config.yaml
train_examples: 203450
text_encoder_fused_qkv: true
text_encoder_qk_norm: false
text_encoder_num_experts: 8
optimizer: "adamw"
Rows from expert 9 of block 7 of the denoiser, named by matrix and row number. Rows with one number belong to one neuron. Each number is 500 + 50 x the weight over its row's rms, rounded and kept within 0 to 999. All counts start at 0. Numbers have three digits each. After the name is the row's rms in percent of the matrix's.
# gate: expert gate (model.blocks.7.mlp.gate, 16x48x192), inputs 96-191
# up: expert up (model.blocks.7.mlp.up, 16x48x192), inputs 96-191
# down: expert down (model.blocks.7.mlp.down, 16x192x48, transposed), outputs 96-191
gate.1 093:512556467522495453443489493531540490434492506511577536588569561500553591539495488486498552486584524502462558456531542437501453531516456581481555517614483527490435462558357463478544477476487526563455547415517514448602623499543539460489406521474485519467545432415500524524516432509566496407
up.1 096:434469507563427434460568503624540520366490513602399547404573481468551495534414529512477505503540506431471466534479441503450559498520478468490490572643533428507480430489472458546438458470529475504527518506504476522552550393529473472486439552360540475495426476549495488480623505504593566591
down.1 104:470496475519439456527541470448421545557516528474536491462493548412525500472507491465458480508539506589473526485480458510493476514596440431501558538506510578530587475505552507414554441478524492466527616434451481505479668500500568489477577518417489535499526497423497507488527451583466544475
gate.2 131:464471383558478506433482547597386463403631535526469483525554447566564409479538494450413479512546473449510558534485420433449478500570528463487515524554523486504508464527572408539446508527549503449412543604497476499430502465549455505470446438553563494398468596492527474511557457428559502500
up.2 117:563462605443439544499525485556544422558455523583488472465439493450421558435502511542559477540505480442494457451500551610520541425434498477491523438430531514560522383471427549536540499451453521568590439420482462449486475492449515504551542537464461513548482413457495509459466526508474512570
down.2 127:422513510523531541533537500584463453580544476498513564546596487509439465459439493514603512502456561482453583497496523546552491545572510507559392579490547485487539490464494498477510472453571526525495489458495549512534510476587482533544451614496469488450502526482452516460540544458468465450
gate.3 094:527478480547487612411501446612386559383598523483504449509504496523592426553574468482454494527534517494528564554545467508529535486484376509441534516531542477586457476502468430540479523512423499555393466459584352473497469530528463478488488456450579525387447474500503585536553509441562528456
up.3 093:485480463520501574473466411472427672479525458460506541529497491483555530538558486459526464567529524473573546586586486517540492508473426508453481535526490519564440578463501486568435498558393520509476493483605444488483482549546411527498519408452556514373508527568511520512487540502510514513
down.3 092:498480536488512463450414383527591593401552487557560567559511544552529463611557549459586507481539438452573517418418516541523504463504393553500437500472499525461473516539506484472424453511459472437567533539485572533482487466471515499443560516500507481456466455527517521511540493532530472573
gate.4 090:520501449504467564471487477529469501410564473353513476445465445540465465473588502523499578533538512523627525552482463488480535436472502538522521487512452492592462572557487491457478541533362543431447532427528527545479510558476467506468512562507525501354490534524546521570507568466539507364
up.4 088:469517620453526455561548531520457481470455547486484496603571578503555432509444497463462499443612497498456432519553489576453431514496522481509534515441552489451565458428449484511524552429636530627556435559485469500496467548606470515474443439543572522532561423508483479503532407503543515510
down.4 090:431515573446581465512460528482505469543460485391533529448517508484533471477505463518387470458547481607474524510463495570506598515492541556522522465546519478519514471525580427570440472557501493380497499542483506386451601338508473479516543461586435575549519453500424411497493506623475466414
gate.5 122:469465468588455474518519542559538550387476486479479450519379493536448471436486502416494535435483531408477514494528461572495650492555520481433502494458507528593398528477543332558483585489549515547412499528475473500537475469561467538503549423558519548467445620398487530484530427449537483425
up.5 121:564499530358488570488485481497434441552588441508519504448598517452553499534556519572513436554517499583550505496488506413551424479475507521548539461482527467443546520511478607485540428512476521414521549438525501485427516556461510475470455620466446497480522408626497478527496553515492465530
down.5 126:478602493584505484523475476577539438592532477483551519452497445477552504534465479554491593577356473495414523390545454542483541603499506459528420454483526505524519480609482486508510429456572528523507449370444533520518449467487443543463430543513376497437516522466441537479530579545466471373
gate.6 139:451483500509527453424472535554414467372423473493467510529516495503481503473468487456445473354532512443514562483477478563457487461495578528467636490418490394477542483496413464527558568561497517525409591482580537468523555559505521529487421497435480557494474467493457508530579613454570425407
up.6 142:569535452491473512490488482501470432461515468515563434480447412485538478450532489561481494613497515441474534591480473460492604544464457542485425559490497564580481532581604410462545460501588456582421459415562463471547533514531491448453417561585489538471492544505528551503557506497521500532
down.6 120:422448460517469541545477480510525472548471487539502530503564409508468558525453449528466527511517524614532528427485495575509409511567497483493451502547457469498408553471562533528531501458414475456474444556478492492469408572540527431581402532544480462405519560580490509466524511455488490566
gate.7 052:579408571494508493591544516672464467389494429498486479492416555528472514600515564473527447449523477462507476499546464455560520559452491471446512490537561546547446583524485443408457494429492490496495509504529538490518535561485479540446549523473429555483399368483515512483520605396557495496
up.7 080:476555569466515456525604480491591501512471448337554531490524486516460436489452567539503478475473499525544485501484541387550610539428499540550508496473496536434456642546435497516564545483481530427507503433478507549595501464453491455506536626518428510550622518527510451515581533434537518372
down.7 083:504507539416500488538573472481503450461549434427513497478416445469467549450544480574473482453545508532454493601500460518469506525529432511519474470566522509487444449443452582590467609504504633503521502503579549473556510432468567553547538502425455547553494511509482547543423447541470484522
gate.8 092:517470412471506518488473521590494474455494505444492448542452441464478461452577500497577481426497463460542466557531525619524532446420494498518529441410473523551525479460550450515491648535450528434430479501496532535591565546531462472544544461541507497487495461440473545463572500384481475471
up.8 088:570472457512472418427478517598500449428515617576497497569452463510496526500494534505481484448469485453436468482453491514516608439440558521514514524473533493469500405572463427451501518500466484413393517443485397489621505503500545570489510448537428461515449532455495493482619497418427494468
down.8 098:465494491516481521467508602438457516468560521483418560507511519564503492532517489456570443452454533462441517606446445512538523471470529562521433447450548463495519508455571485531462614557494545499406396571451373540515550466613444453441504461526568501566509534529599467460492515397507549549
gate.9 076:557505495497491586466500509494469524450566507540567533530490572470501521543452452499465490429540436450468556498507513507479489506541607595479590557457510457522490460551512526406510522558409561518401537490579473494508484532432550507553468498433441545527413487466423449543489476448514519448
up.9 076:468469489539562487527460523428475530749454486517475540437478515550500550551466469548553490577483537581519502521533562466486489554577439449496462518580474499411516535476561543542418480491467568472510515469480526548470495514502560441511484502597553500538527494460528503500447501537502564528
down.9 082:503479534489503483490517485505489443545435459462503493479485365497504534498470496508498490550526482531516539520456469556517523481566384608455557504539503511451530467467546500474539471489538440515584626637527527485479518542434530541511492538503499597432454548491471506469462497586470553437
gate.10 115:572479509514476475494469486522419449396515492510493485574488401545562410448537465500445482501484547499554566527478464537424511479514559478501540561458464436516614484528516467555552540562546474516390575425498553445558539580536456532441372566531538469619446537505466518515608522482502514451
up.10 122:544478594511527477568553539522516625543521516463501517520533544502482431534505573456524464506448471601501495437567557422563511532513464480539451426572515485471632527442512615545464526467429495500586486538392540583493488523514524536455553457442500450543428450544525494475389429521434542444
down.10 106:456490543476471529506538448505457493618411442456496533459515518534553451589489491543493428522543533443502545549449518460524478528517494469506606536409536495406513469531532344506525407481505502441516565573539529536487591502558597532557589595487572543466448492466507518539515486519439535460
gate.11 066:487447433498443490506553484349497491643445502508571581526538578520470525472547520556574489504545543433472488564438567463551574531451536422510451505458504558463521519460474450456418494501622529506646547523490543456447443498499515485540455519579597513435542473484486447485478451605508512566
up.11 071:546475556472432414545471466627490479378509500526580490585384454499511556554453569369496533471516588469500545460611449551514496477505499438457535511509527473509512452498566534534553373512499468484643486552478482525490457437475496447522444504495448555568487592513544520462475456530467454423
down.11 062:517501382465471441530524530475483523562476505462464449502551555503513442502452465421552504533427488466523545570493514533502465500460453574460477464457509469553521444461481491477611505456462490411509509571517658458460520487536502589519492515474484485489525480509483575554511502533386539495
gate.12 091:491465461556491448434561518500441498619523486495439523395450543506404433482472500480473495489464459492513469433434550488457509510498508534444467370514540431504569548482528603577393481494485419477535601494468551548438611426483466540491424460491525559538503443510509511488494563553547531511
up.12 102:476524518481512543527443442447552533537466517464593506597567577509535561461537513545578514551542584544513510599487489452568520521528505529543484516506470619443431519475485428456532485512553598507500458489510464493519422577480534445484621538533524486430488538460445480530433408489495503506
down.12 085:446453504489496532490509545437531494488532496441504517461514533475512584532539495582479565484395489572533534512545492451530485532527475453435493585355519516483594477567554466447533499461457474388534514463444443431515538506532449508457406572512500501515487527528455424502532496435563534439
gate.13 082:483472526513415505484506530416553499561453507462486492541484609538518591499474538453509537510568520463522488568460518568499495499424499443363553473461533559488444519488478494454400452482543515550539478598529547446533477595564415409439477478632522610505414483470545503508470568530493529515
up.13 093:518437521518438529498521528528523506480461510528452436554503567512528604461487533399494548487570519395499473551518521603507478526432454391347584510444534535468444471506460471420510465565537536515531449607512475451560522533539406459467513452574480626492444516420551500462527557494539475506
down.13 074:420506486505462502510460478422486488447531533550583468461405420523461538484476541560531548474529511408491454497505509483507586482494487439555480546589504484465458541454581560460456586510505439544361445476500476531447506476571531488523448484532495539495469490450411532555380476561582506546
gate.14 093:480452510458588481468476482465437524327461453488520573528445495505518467486475517493495461372509526604482554452486553565568579478491494525506565551466478386530488484522413453554504569516452537545365624479518541480501576595521568552540487539469482485460462501523391492546530587447645488490
up.14 098:435446460531550631457521453512479463458516445522466484493436560496542565467431557494486518419538500517500472508448544535489521446534469627436535574521566518498419502516418494523517546563488584439366569555521402501536543519490538436474401578459424592488362524463474551565527591454602459511
down.14 100:525546477482528488477501443511489499343501526540462416492432569507519483512502454448564541411523471439490446601457411522530422437458476522512447509438477508545507499514464493478487645486458617480453493385405531544461444435550532543478567496470487430504483462521521482490471460453514525604
gate.15 108:487536491545506540550449534521462492331481474460497498527617456526557469488521447451513529588451515439540567481480500520474421497512535545485552568479496449540530473517466472442611502575430538532404533534568472479557483469447570501524450558393500492457466512549437530495551544437492476462
up.15 109:404507524489494376458484466509521432530451516471546462485501469523417530466412526549473492367581559416459431420524543528479500474525502475561453542475551529434577556468510461492518570509577505511608456448446466451478573481587503478599363442609464506523557496455524527496523566507487485488
down.15 103:496529558528460419453446460503454427539467417418566550610565531509452512494563489552488489470467461580550554582456484491436516554463465454463540551541438473485497448416566480477432457533490423502627531544563508406485521496477515538562397487569482524486504446540518437432473476494486518588
gate.16 081:465516412496481590416573490429624506519574538532503441571494596561537518589461449447553519580484527509435429496466507463483436473518511609488470594483536515384472478479463522451478583502537546411600603478440533471481469533428478471480444506503458511534513570455519483513478476496472520547
up.16 092:498446533555496468521392461425427539574458586496501567394500413513490516489519510546440409453527469607599484485510422514518521549476486426504484486464451463532536458449532505582407401473513479600410522441595484457461547565524520551589570493530523428497512462560410504531464546559517495598
down.16 075:579557522509513471476432470536514475514427532527505472544495522551505511544518486448466518459510508575471443572478469531540506397479457554534503539393486529544466447488494492487514463498530475378518645519452526469494427433466523447469558425501420464538557461397545427458547497458462509455
gate.17 114:442464486483509417457502516561409470361429508499459473586540483558479509446466481534508561426590545445500553485443542493463455502563543491568558474515379462539625523491463394522569536598552453492558581464470511401414466432509534493495370434511493507523559429576515474537511587473569503433
up.17 121:419470543447511432482486489463423488465421490508477494567502517545495503524438542535538496455500542434448510444526565534498461511526473468605534436424431534501602476458443479569533541575497474492646476536496497439362435470521558566497428444480490398510611365651498463508429533466468471504
down.17 122:602545484543520463513524520502536556593489472430531524555409523544459515469553542473573550493473434462589460496477563492461447531454479474486429538513465514539676385497468487487486518562500467552587495499518574510589462419430556533520525414490423551532525395424457533490421475603427481496
gate.18 101:517519443547454528514562547587508539381535553586476561471501477447448502513468509452515517440489467425499503493507493566484499481500615498421537496456578454538458494524386499454442533491405612513496553505507469451497496426391537528515514534402488564477464429491539469470538474476489478500
up.18 093:523494540469484437505508449569503442503478532586536456539487513556531502488490509467518534530438520574433416522556528455490456498497341501561506505548500525500514389483550479528532400535578386492547354522453484459534475518503487472530556514558476419558547586520458553434558498500515537622
down.18 095:469538517556472503474450431580501399507425504494530513609498498474573490508542499534469483577566534479533574450474476503462498519503432468503565576442500469412528510475536512457533495503485390468602628603571500496496480504466526493484560554544494517455527551478547500462516490470446562429
gate.19 095:520474577551574559524480540581436462419542485531547447602494453515491496462526462429499506501477522481472529454479499525412445501541480487533538531492476551486595493527574603515544575503465488549382499517418529558510537542525433483530351454518507495580516576503471557471560514441506488464
up.19 082:521467577496610559499470494404454483530509505483612496590562505501471506440586465455505479502495507520453576538454497518421438539512456495521512553540464578472631514580531608548425545504554473556437502544405579552510566582516442452534411459536532440533562571456456536523486463534514488533
down.19 081:493468492470444531465524529526421537504455489457469473448499538492500432512523515469468539497593529472506442492416536563422510529464452566470558518556527572463539453407448536525493459485501528534527453557519533474536526499498559433578639493426576524522468425523566521523476444559495463510
gate.20 069:464505417535586466371496504358453502520488479498530517523476469506496528484524451570502468454528493546545571534558573486441474452464482530461569551424449536431522406558380465580455511569495473449473639453540472453501640530499501512433489546493498424433445545458564531568505472592552534479
up.20 084:508460591558443548498571507558476500473572526489436503513539566562509461489538484504467447428464508486461433457469492597535467488522527446473527447414526520497526507407569556390570564503496511532549470568497478596489339450538504524588455439516560537567533424516442518484459524423502514495
down.20 079:504366631520485435547443527442520488502575506454533524511499483471488514469552543465493429504513521527487509556485475500507529529520505472455586490484518486497526491517498397503425483482491548548522417610499433517542526445507457459464467504450485549541476406467453451462450469446546505434
gate.21 119:475444579559451433513527566516510552514471440428452427550549590543586413481496462434421506529525588482445551506550517518587597465486493501413593508463498516495425496528477461474573514523509616600487536472530506495564507519590417502434420556491534560469426462534461559481579499487494539380
up.21 123:458458517583451528471498563518491567455499537519386478537614549507483512461432434457495506598471524442465484403552533551553401479525460446444523505470508545529534396517528572503529453466388581551557450611470472522529434462534523554540521420457523444532474450552444583444524469429459503531
down.21 105:559494444507474441518552561444519572537544498479451524570540476534460495524545489410583527457537530470554483507433540474511533494508471504584511483452522501568533468558504444518590482548541525535553545637555538478587575484437498500511499392444488530533511399469565469498498491581481496448
gate.22 072:435506546502542497537422515514518501463429550449413525521621523476600553508437521540502522500541474556543504503458568569534472517495512431532560506551514583483400563427482501518513472535446421409434527488560470520542533534540512443435546360491503551490500389549440527560537586431492529528
up.22 061:563557512466481502522529526583518528595565465479553467435392551541480501522506480447530497592400546453486484503565479408527463528529482558490459437471473536511581556510505558424502471494530543480598478454433536517454401418436495509484561588490477510556507527537507451365468338516460513525
down.22 068:568521575497553582492458565569552617541519505462391478567542524599506524377503433450479483518477451562540530575552569521479467535535523559485445432441499473557507460520476493493463533503447517506459523497514551519552409507461483531429487479574461466509552551462629535489544490396452430536
gate.23 081:467494340511427517538484544484592426439461538526611579479577529507495506515561543499494487575525484501515531547485494419407568507545525552515520462574479442484542419483485457628436407480570620512492522481502567430544510547438488375478477546475505447372517516450518475523481426547530484521
up.23 077:494560379503436506493495495655570501474434523534478487451584549494505441496527465462497435476495455446485439484480537498494516504474485557457544529587541522496492508494401505525502460454485502433469525499446592437630482456454497413479530574501421523399462451530531488447637476461591480479
down.23 086:488497573564456477493445514469461521496516488444539496484542483404491538461399522470481409478526471536564565493516541480464535541535511467490541470466464598441636513432526501406492437536511522590502479430493346520411551574517500504525568531411530539457505481453489507465495466492408538553
gate.24 090:563490482470517462438469520513405479433566477509535481503492515488470466507483547530501530390502579502525528535640480441563501439516510508477548495407525554524543473515555445484527512542598547461440522428601489534537559541553466491566505556523415541454509553446488504482538470407452519376
up.24 089:373487548554572527596516472419543580605375497460439532468550486523573454488466475469452543538463518521504563419484525509451410523546505462511484555490455475491481481495450569532560545437455550621550430614464516483468462434491479482485500436452593470545483502535509511507461525595500506558
down.24 092:470505498434526501530522505558427444580544537421513453493526525535511553472454525493532495567481499520563528524564627486426480486509412542585533516492502509500514479503526521481615440464552354572535640508575549457539588534503525487480488517465493540484503419471443455522547506608458484350
gate.25 074:452506493472531571469480464439561554474511524470416484483543434557537448518470492565496511563493499566534530437442503499525451509542492494581453489554547460535398507488415409530573553534529557430444526569488428457453533563592512464521512527460465397500585437536511515560484598482420506544
up.25 071:431514461461475520483546507585475444377552484475455515508485462438501447514438496512515429559530473542450484463420536493523459504542541555572493507521603478500413559479438371549546615535435504446509560498477407472506529474491527461540453500416445530436560384522535441541519581383546510470
down.25 073:476584475536538484534539483447520463515403437494406469533507481467521469602538465515491536476530512392583458411514519499479462487494488595522465394433441477459476435516478606478528558537477510609504472519463437515464470419487601475456568526469549534481549529408422545502490515504415553531
gate.26 090:528483535513603474389520472505481420498561502419508534435550445546492519490489518598511529463551491497546484528514478436503595521523500529500470551500469465502497605523425491455572487586445532410455570444536395452532525409436520478512396627497437524531546474490551465596547565494559488419
up.26 088:450547523467504541504553484512521531450423534563451462532499563458465519534407505495516521451511477533442490400456563546474386424546455558596544441537500506440508431443480533535463540472569502460641428552430576533416441512542517533489519373475568509559561489474480535464487519488482541573
down.26 098:481534498494497495511529509515509484605487416393464478409498532455515451436538426519481413524505496631449584489503503527459572572519466509471510489448592490498589422544549494558537452534492494466539521468438549421591583460496508472472549440538439593591528549465458465504479503520444507383
gate.27 086:556534386494473541484460564508481458593409552529561535528488504497482532533582499417529450501458468544460508501468514574440453479470506503474531408562525491501597467427520542530482427559489489512554555532446606458436542455476520413545464495405481454462411504518570523501399533537515526563
up.27 094:470491565483568524446568451452557543355596507476478522432539484565458484470454513561526618498586511546538464479560478453518442535516480488486464538477447559480369482530509478396506596473565608450493481479556439515536498496514507595501596481579485512514565495415442500516464433512485474489
down.27 099:523442612507498590502495527463569479406524402436490488499501529442502580526457562507484566462460497557497551466544451461499582523551512497548455565621463474539604456599408558458494502466472463429517507451460465488535453576502422542396407535533530501587472570514458447500468487422506509474
gate.28 082:494512492574516495351510456544398552421653494526476489472522483543586492538524483499429495521543540453557506534551367473470472474548481501535523504515456452490524528504479399557449505533442555452419470494598366422500524470524452499429449486480546491418485498499544445511571508523451446451
up.28 079:460491472470465556675511451430568491562434586474424476444444420425393529477429545538536500364479459528565443456445492574476564457464543528527417453458566446534489534526418548401535482492526531495460485541457594520453542482442530506568523518495414525589502460499547563527464609514469463531
down.28 085:468505552585518494464552563511425403545456536470499471485495543476391507398450489456556464457463531513463516573601566468460440520558627494543435468552466483527459510447467471496468413519561524502371505434513495458502516491596530489584460502544571475428459487442466476516515544525503516510
gate.29 110:496460518450503452553415441542465432460489429447556488524490516536409575520543537601569498576533517521413499470469554466571438578526415514514482482553574547560506567473560442464564473496485468548510461538447486506510494425481579451550429511552454562456506445464401445489568642375547492485
up.29 104:508554500509487519515562528482571597596472483441460462446468493459568483499403471392468474473469461548586472525525485505461630474449569525476475461452466510435411573510475570517445485482514522509516534484534489544495475555498387544406611554421500510504497530544605526507462385596434527500
down.29 112:413519402482476428488575533488468472528495520503407452521576549485596608461535493482456500502558516540424530552532482522529523513577543553478488524508499505535469527511514556525436550514521592414429495511457496448502588562479421500447528600458479521494468538593389542545518492457583403426
gate.30 105:561461487562565540417463535472430506517528554490479482501514432559497449410581492524490413456478452541508523489502492517448482480458533418458542503524374506450677471478582560536479587525620465573388596487535540546497529546536417554433460449580529479603496631443499502525476451516441533510
up.30 121:537464418490506544536484462503504455446575553524494494495427401525519477444538487524476414529475503459477499544457371486469483472488534534530465526436488533490577463485514538525508501534679527431349486536494477550415536554530533483546449581533514429450485559460512441548541489471438476513
down.30 108:522499539471481539504505525453501524624456449405463528479511539505509494504527479498459483467546523581606519604499517493456523529515481474520506536381474494475546432483473387534519556520403498383480584587540511478445495476493534435498521455459507518648489537443539456530471475448460504457
gate.31 110:466431474544554434458467521533465375390582530476497439515592489565466530429518466546453523480561519515470501450443488462509348545600519471536555557549506480486576486486602363475468543481560565498487429588419525384417483498535535495559382471617544471465516531417471404553541547469581514402
up.31 114:559508530415424541574538500458531657603424463471476599507421535446554457596489532451542462553469487467515513599554489526442650462455474529468468485453467528549411515525433581508542455500429419476503587445585417583622503475492460543476519500422464556511429497599497553500466454554448496548
down.31 119:451562525556489519463523542487470496633492531542502529434516544534550504603494539441566548562552513486465572427520527475556420519568515444522446475480519502475370503492493462508466436479532478491495405484419520552393474513559445500482501621424628485413484472465445530479553541495493467488
gate.32 109:615526466574572470500561494537467548368564530511500473527479524511486462443570509423478458386465484416467558494565452571521566467455529512412567522408540540620549432479485451487473519507537546537352539470529476540562512505545458544493525550487556532505483582412474540510523453466504499471
up.32 108:583503504560521451527531552559525650478561509430467477563518535514497491505536538425531485395499512502471540475631485577524531530464590520405559488458493516568443550404470491484484506490471598552368620526501553579589487508485475543515535526507493560529482539448476531472482448478491488399
down.32 114:491407455477470525515481528480511668414466541523424505489508496552442460509539530467528441396580572437557449605404476522528492413525556556417545502450488540501538512430465478489489519519415618438416435578484487502463505506551587502488530491438593468543498463517551494553485451436598464568
gate.33 111:509475463571426567471495542529449452407496543481414466550477473505571408435569479428523499508481442433500552510438446595424483500459511455507564465488442464540571447515446554502502539507461431516399518552485553520503540533529473514446470420405601464536464600545541576521508487506505477548
up.33 110:545484492564433535542496527544505510379474480414406469529494499480535409471534546439528540472454439454508513502426484566470515588436553459542556477485405485536506569495432549458497541506470407524344515559470544575559501527437464504386478458418493536514397553568502543481565550471530493443
down.33 108:489537485461486530474520542478475496486479529525438486453470558552470517480444578410564453515501489456561441541549566536438498468454543497510488512530484580562603519456474483433512560519485394476433501548523484507558521504555496477510504399457610461519471450456485492518507460529574482570
gate.34 088:456536413490456472431543468501553513517545516486524536519437474478514534539516480541538518506537587453454544475470451545488400533600539546511502528475485443543536531482465489483521523500469504464514545494463496421590498451470570489557452520470417502539605420528448481525565421420617480583
up.34 083:562559490531583560499486497336522557598545493463561492445424464477455510496555515495464495478461463530569494551460461489499466487424507463511457509447505559445536532504490594503430556463532521521507473417460544618473578575522500500513581515524528518509481543462508538518403425616460539484
down.34 090:474499426482549503469477572524497365526551477503531489601594586615488499551490469526461490552479545525492533568484536478513496505484566561527487491542503405502414510519463517535395552484525548497427524533481475461533457435569405458461482492590583532464534600511491440511532509504582513502
gate.35 102:535460464521522552406503545509508466400515519503536454511490455420478526324554460485500501529526536373488526551495510530408486489507570542564510536432443529408587485484512463524530566550537518515448433502488466480521531506553543548503439545574488491462472518406467475509571531466426482488
up.35 102:492506467447476552616465518467560550537478513561568524488486606494552608599448472500554513539440416549485504504465566408578531486492438596530468516564582448493457493545473565464477422493428477436491521442397537478474484505398542447532594472462427463542441458637511455507415438496468473588
down.35 108:481541559586456531486499456555441446564500521524524485436475500462528493549414537533483486606517545409427534456586440460523475538528528458523527502494554513466388520532485491477454427450504545562529474378421443500438489485584502518470619604476538502488488528429443558483549548508451468469
gate.36 133:418457444571427457534472485559449509401498528522516484518460486533501499468457489455447500473561539390517538489521465491468522481567495479456451557490596513551453449540575350552509511530518534457423463586493462401440469450555515522504471392559544506441430579430484503541609492409537492447
up.36 128:531497495468462511437500486559395356448549582563500480542577451509526466467499427581511442536553505475518505531446472581507406378483567498502601507493417473520574389512520532523534446546524584451479518474538500461385521461506497507532411555497496419519551433455533493523544442460527475550
down.36 121:480548462565457493518531525568607436438545494502497528520573408494538539468534477478511524469457469502419490457547437517469555564450520509522385433517490535584561509530461583478551503532537557518421397464449502467591550511506444526460384462471398522476497513581440531526492501467591506420
gate.37 061:444535541535467565456570520600424493379548526475462503551553481461528477450415415554538564557526476545481511486471553528585496482583498483565504495551493491465432457531430467576582577464429460452493517547531401499493517467510550494380527514413512415456543508599606468541590512409504507484
up.37 060:513471444485518500537485497583483463470461494569563493373385613507452561542514594471516423494483526523471489465514605461527437530442530502510504416481504535457549447463575556438448426429590543551545468484527555563476515502449518496589590527551510527481429505470485507455403464545502535482
down.37 066:497418470484459477496400439493471540470482514517602521358567631550504480429529538572473477516538508545446469532482553463514472463479571509487521473477493501522463481438474476514376394483491547420529546468532540471510432526529601464504550483612518528514457554537542506506466544482433447497
gate.38 110:471501460424445440557481528624510379439465457491465471574548449518499470482513552498462566482539533420484474482409463484460442483584472516480493535604536423575517468576569374369507440504577499528494509562448627444451516419514486418521399453535545488461429524513501487484585519447566530461
up.38 097:589498544562500493363513524563424541498588558527536489502441530521542463494459478492493368561472470611561498565584519518476524505429526511539558445364437605403469504461462519614482557517405526535471472472578343530510456540475466580425543523481506502481541493504533482491495431506388487482
down.38 113:447517433459480510488498438510563438470583420519476500504561531493582509555533451541552556527490558447374579399389494566499496518613445497520425509492549480486468497474449499478553485478551519447443435403498565534544521544479446519418523572470504479492472492498438567526502475461592564454
gate.39 134:497443537629531486429545526601455505403515473450492537482442516598568424464503473489381465485556562502524550479524440464531552497566437504491550602548530488546475507532456473552481531482484599571414597459532490492546513499581504497474436520516567512521466452426476496541614523413633540467
up.39 128:528542434365495468503450451516479456599503454423528456531588503379445546503495495500622513465571459419516492568466573590484499516464592570462492408434500524465488639475524485461550487555477413483548463479528466496534516511432479515523521529488419598467514566504528489511562535471374479460
down.39 129:470501517651475521544508471557573415550497429511484606539520468464483431498489466477595504543431510536479515433501574540480473531434571483459351519451487512479427513444466521454437473494559420554492375464537555504479390489550486523536423567561527467467491526490466541459472516418598502594
gate.40 131:595499504540583500438529492600453472415547483454504513485406493522541470432550516505455469405501508499543531555545466543525598483459522471445564540459478520534553492462527456562487546530640520566358616387537453540546553532591479513460516585535562521496488619398498501543552492412556557468
up.40 117:497553434433480403543475491598459433544455426483531518544586512461539487532408552496537504554554506439521519548493505490484465569523506501460460468461553452479382603527447470496461448497436450474569461489511520431490500459432475472438453486548450567483439432592494465478600572478500452487
down.40 133:510566476602482499494487478557533346550515489510541520479489516487534534512461494553507547600462442565442553362610586493473462542469506464569448492561528480526396514528498532485475430452569428619587499391488533524559472531487419517512462490577481510423477495464432572466533573560480496461
gate.41 091:476513474508556435538396548523501479513536517488522531526486482439423555507457504459535455331458528480461463447535589517504428490569515520560590523503426442465440491488548406469575490601432501414446530508505540528545565446488542479582500402477488444640415437443452508508545523467504506448
up.41 092:415487485495416524444563406537452476327427535479439489530525503537469465460513499464450590426511501417536490510485426631543542478467502443473471560453525519489455507530485488479491570528552567530494501600517494439455459561503452486492390578536478569442537563539552451471579585432568521503
down.41 090:563479532529452477432429587497475546460512552462511464527548599571468455466507505485528583467438420477557492597462428441543458481522458458495482546415467529549581487506496521473455495542461445472467539447510474496451530421496509461500473573544535493604514412453521441487539568429568532460
gate.42 087:463536493509533545418551469564578475420470497481497439503514487530476513539505539435443531476520464450508499455449527524391520545561536574527504431584494502524490575535372497532541517533486565519512478509473435500554583458530463413483441455485489565369650434450610510457586516446483435455
up.42 082:455512432540518637358555476424509468486446571542480425416506510495416500535576522520477528416496451431491493493429539512401440501533479577526475518550471531461531480511398472602473574526573599516497477514493487491512541520595485405513430439547500502415585440419573514558521570510452436513
down.42 076:533500427525486513502505483538529427472465425487474483526507446553449512479472557449494523517418518468510557401547524500481517503481496438553504567535455430545466522595469502577550557518491428538534432503504483493507548507455480492503491433565536489550603477482437452553546515519531486504
gate.43 102:430422433557503496431471476519409508523548492489471475543508456536498464407592454464508418515566481352487533495475490523346541534513501529547517440474446560476613529457510497544472586530498501589465547646513393471452454486563426572517392383533576524497498564462528484548509526461486485552
up.43 103:544420465525525470448433466553448572391557496448454510562457451501538449435467522457523532506509497401476582555548483501436491538509535517493476491442454515400449548468442465508507539570510475437369573548537403567464447550471474554435479486564553527484519552531478521512569528478448471447
down.43 110:542514501480474506508516463472508499412461490495461526508567590510500450509533541485475478505554493514571442538485554569441465427443480457445508498429435528563542491447494503433475521547446424406510523491508490442473441509476521490442587428533583517575479508541553474478489465478525552562
gate.44 098:452530572433500603383454450489615545465504520479494446475504575480513482529593488490543416475481467517499459527412531512454451530521517623545525443535437472424427484452456431548455475568431470409461566506437501529548502544452514530519551465440492437435637396470448485516506481489489376521
up.44 106:569460444578502428599515524415406493625488433488576537465496481574493479481470504506482597547553550483488522536578483467535548521497454389439472569497564503605559500562523536457505504484583534587571461468572474437475483455550487480514457545579563519569379595485484517498480470559500598494
down.44 097:407350539447494500464512488479616489504493463517531516564457390481450527552532488494487440539579524583575514566434563461523433465517437566481568461526523548543509517458527364466538445443522517483583560571456465499509463563486580521507391562575450522426452442478506443468518525455469447446
gate.45 087:433536530507550485519471556513437511357564493475472459528491463545542493480535491562420499472556507483521454518461397400485378459514512444489456577505527485522544477586578393388503495497594472433495488514501525439420560540507485570441459427510501455421455556474485504548506454456540470459
up.45 086:497521518480573467548442489604428465422601456408465530505520478518515381487589466541412530519593505569548509549450382400520426456509498425533482554539565536491556549569633459398458504456631475487470470525458513514430496512562413496448478509528548505388454568518470503495500480411575506462
down.45 094:510478472490527451508493588588453513479458495444527456457420493518513535525442451511394502510527533570572433510506424458424539492389520552455612499579489471479441453576499496553437518477492535479484514574459483501462509518456532428473483381472426491435486493496587467530499560574503465527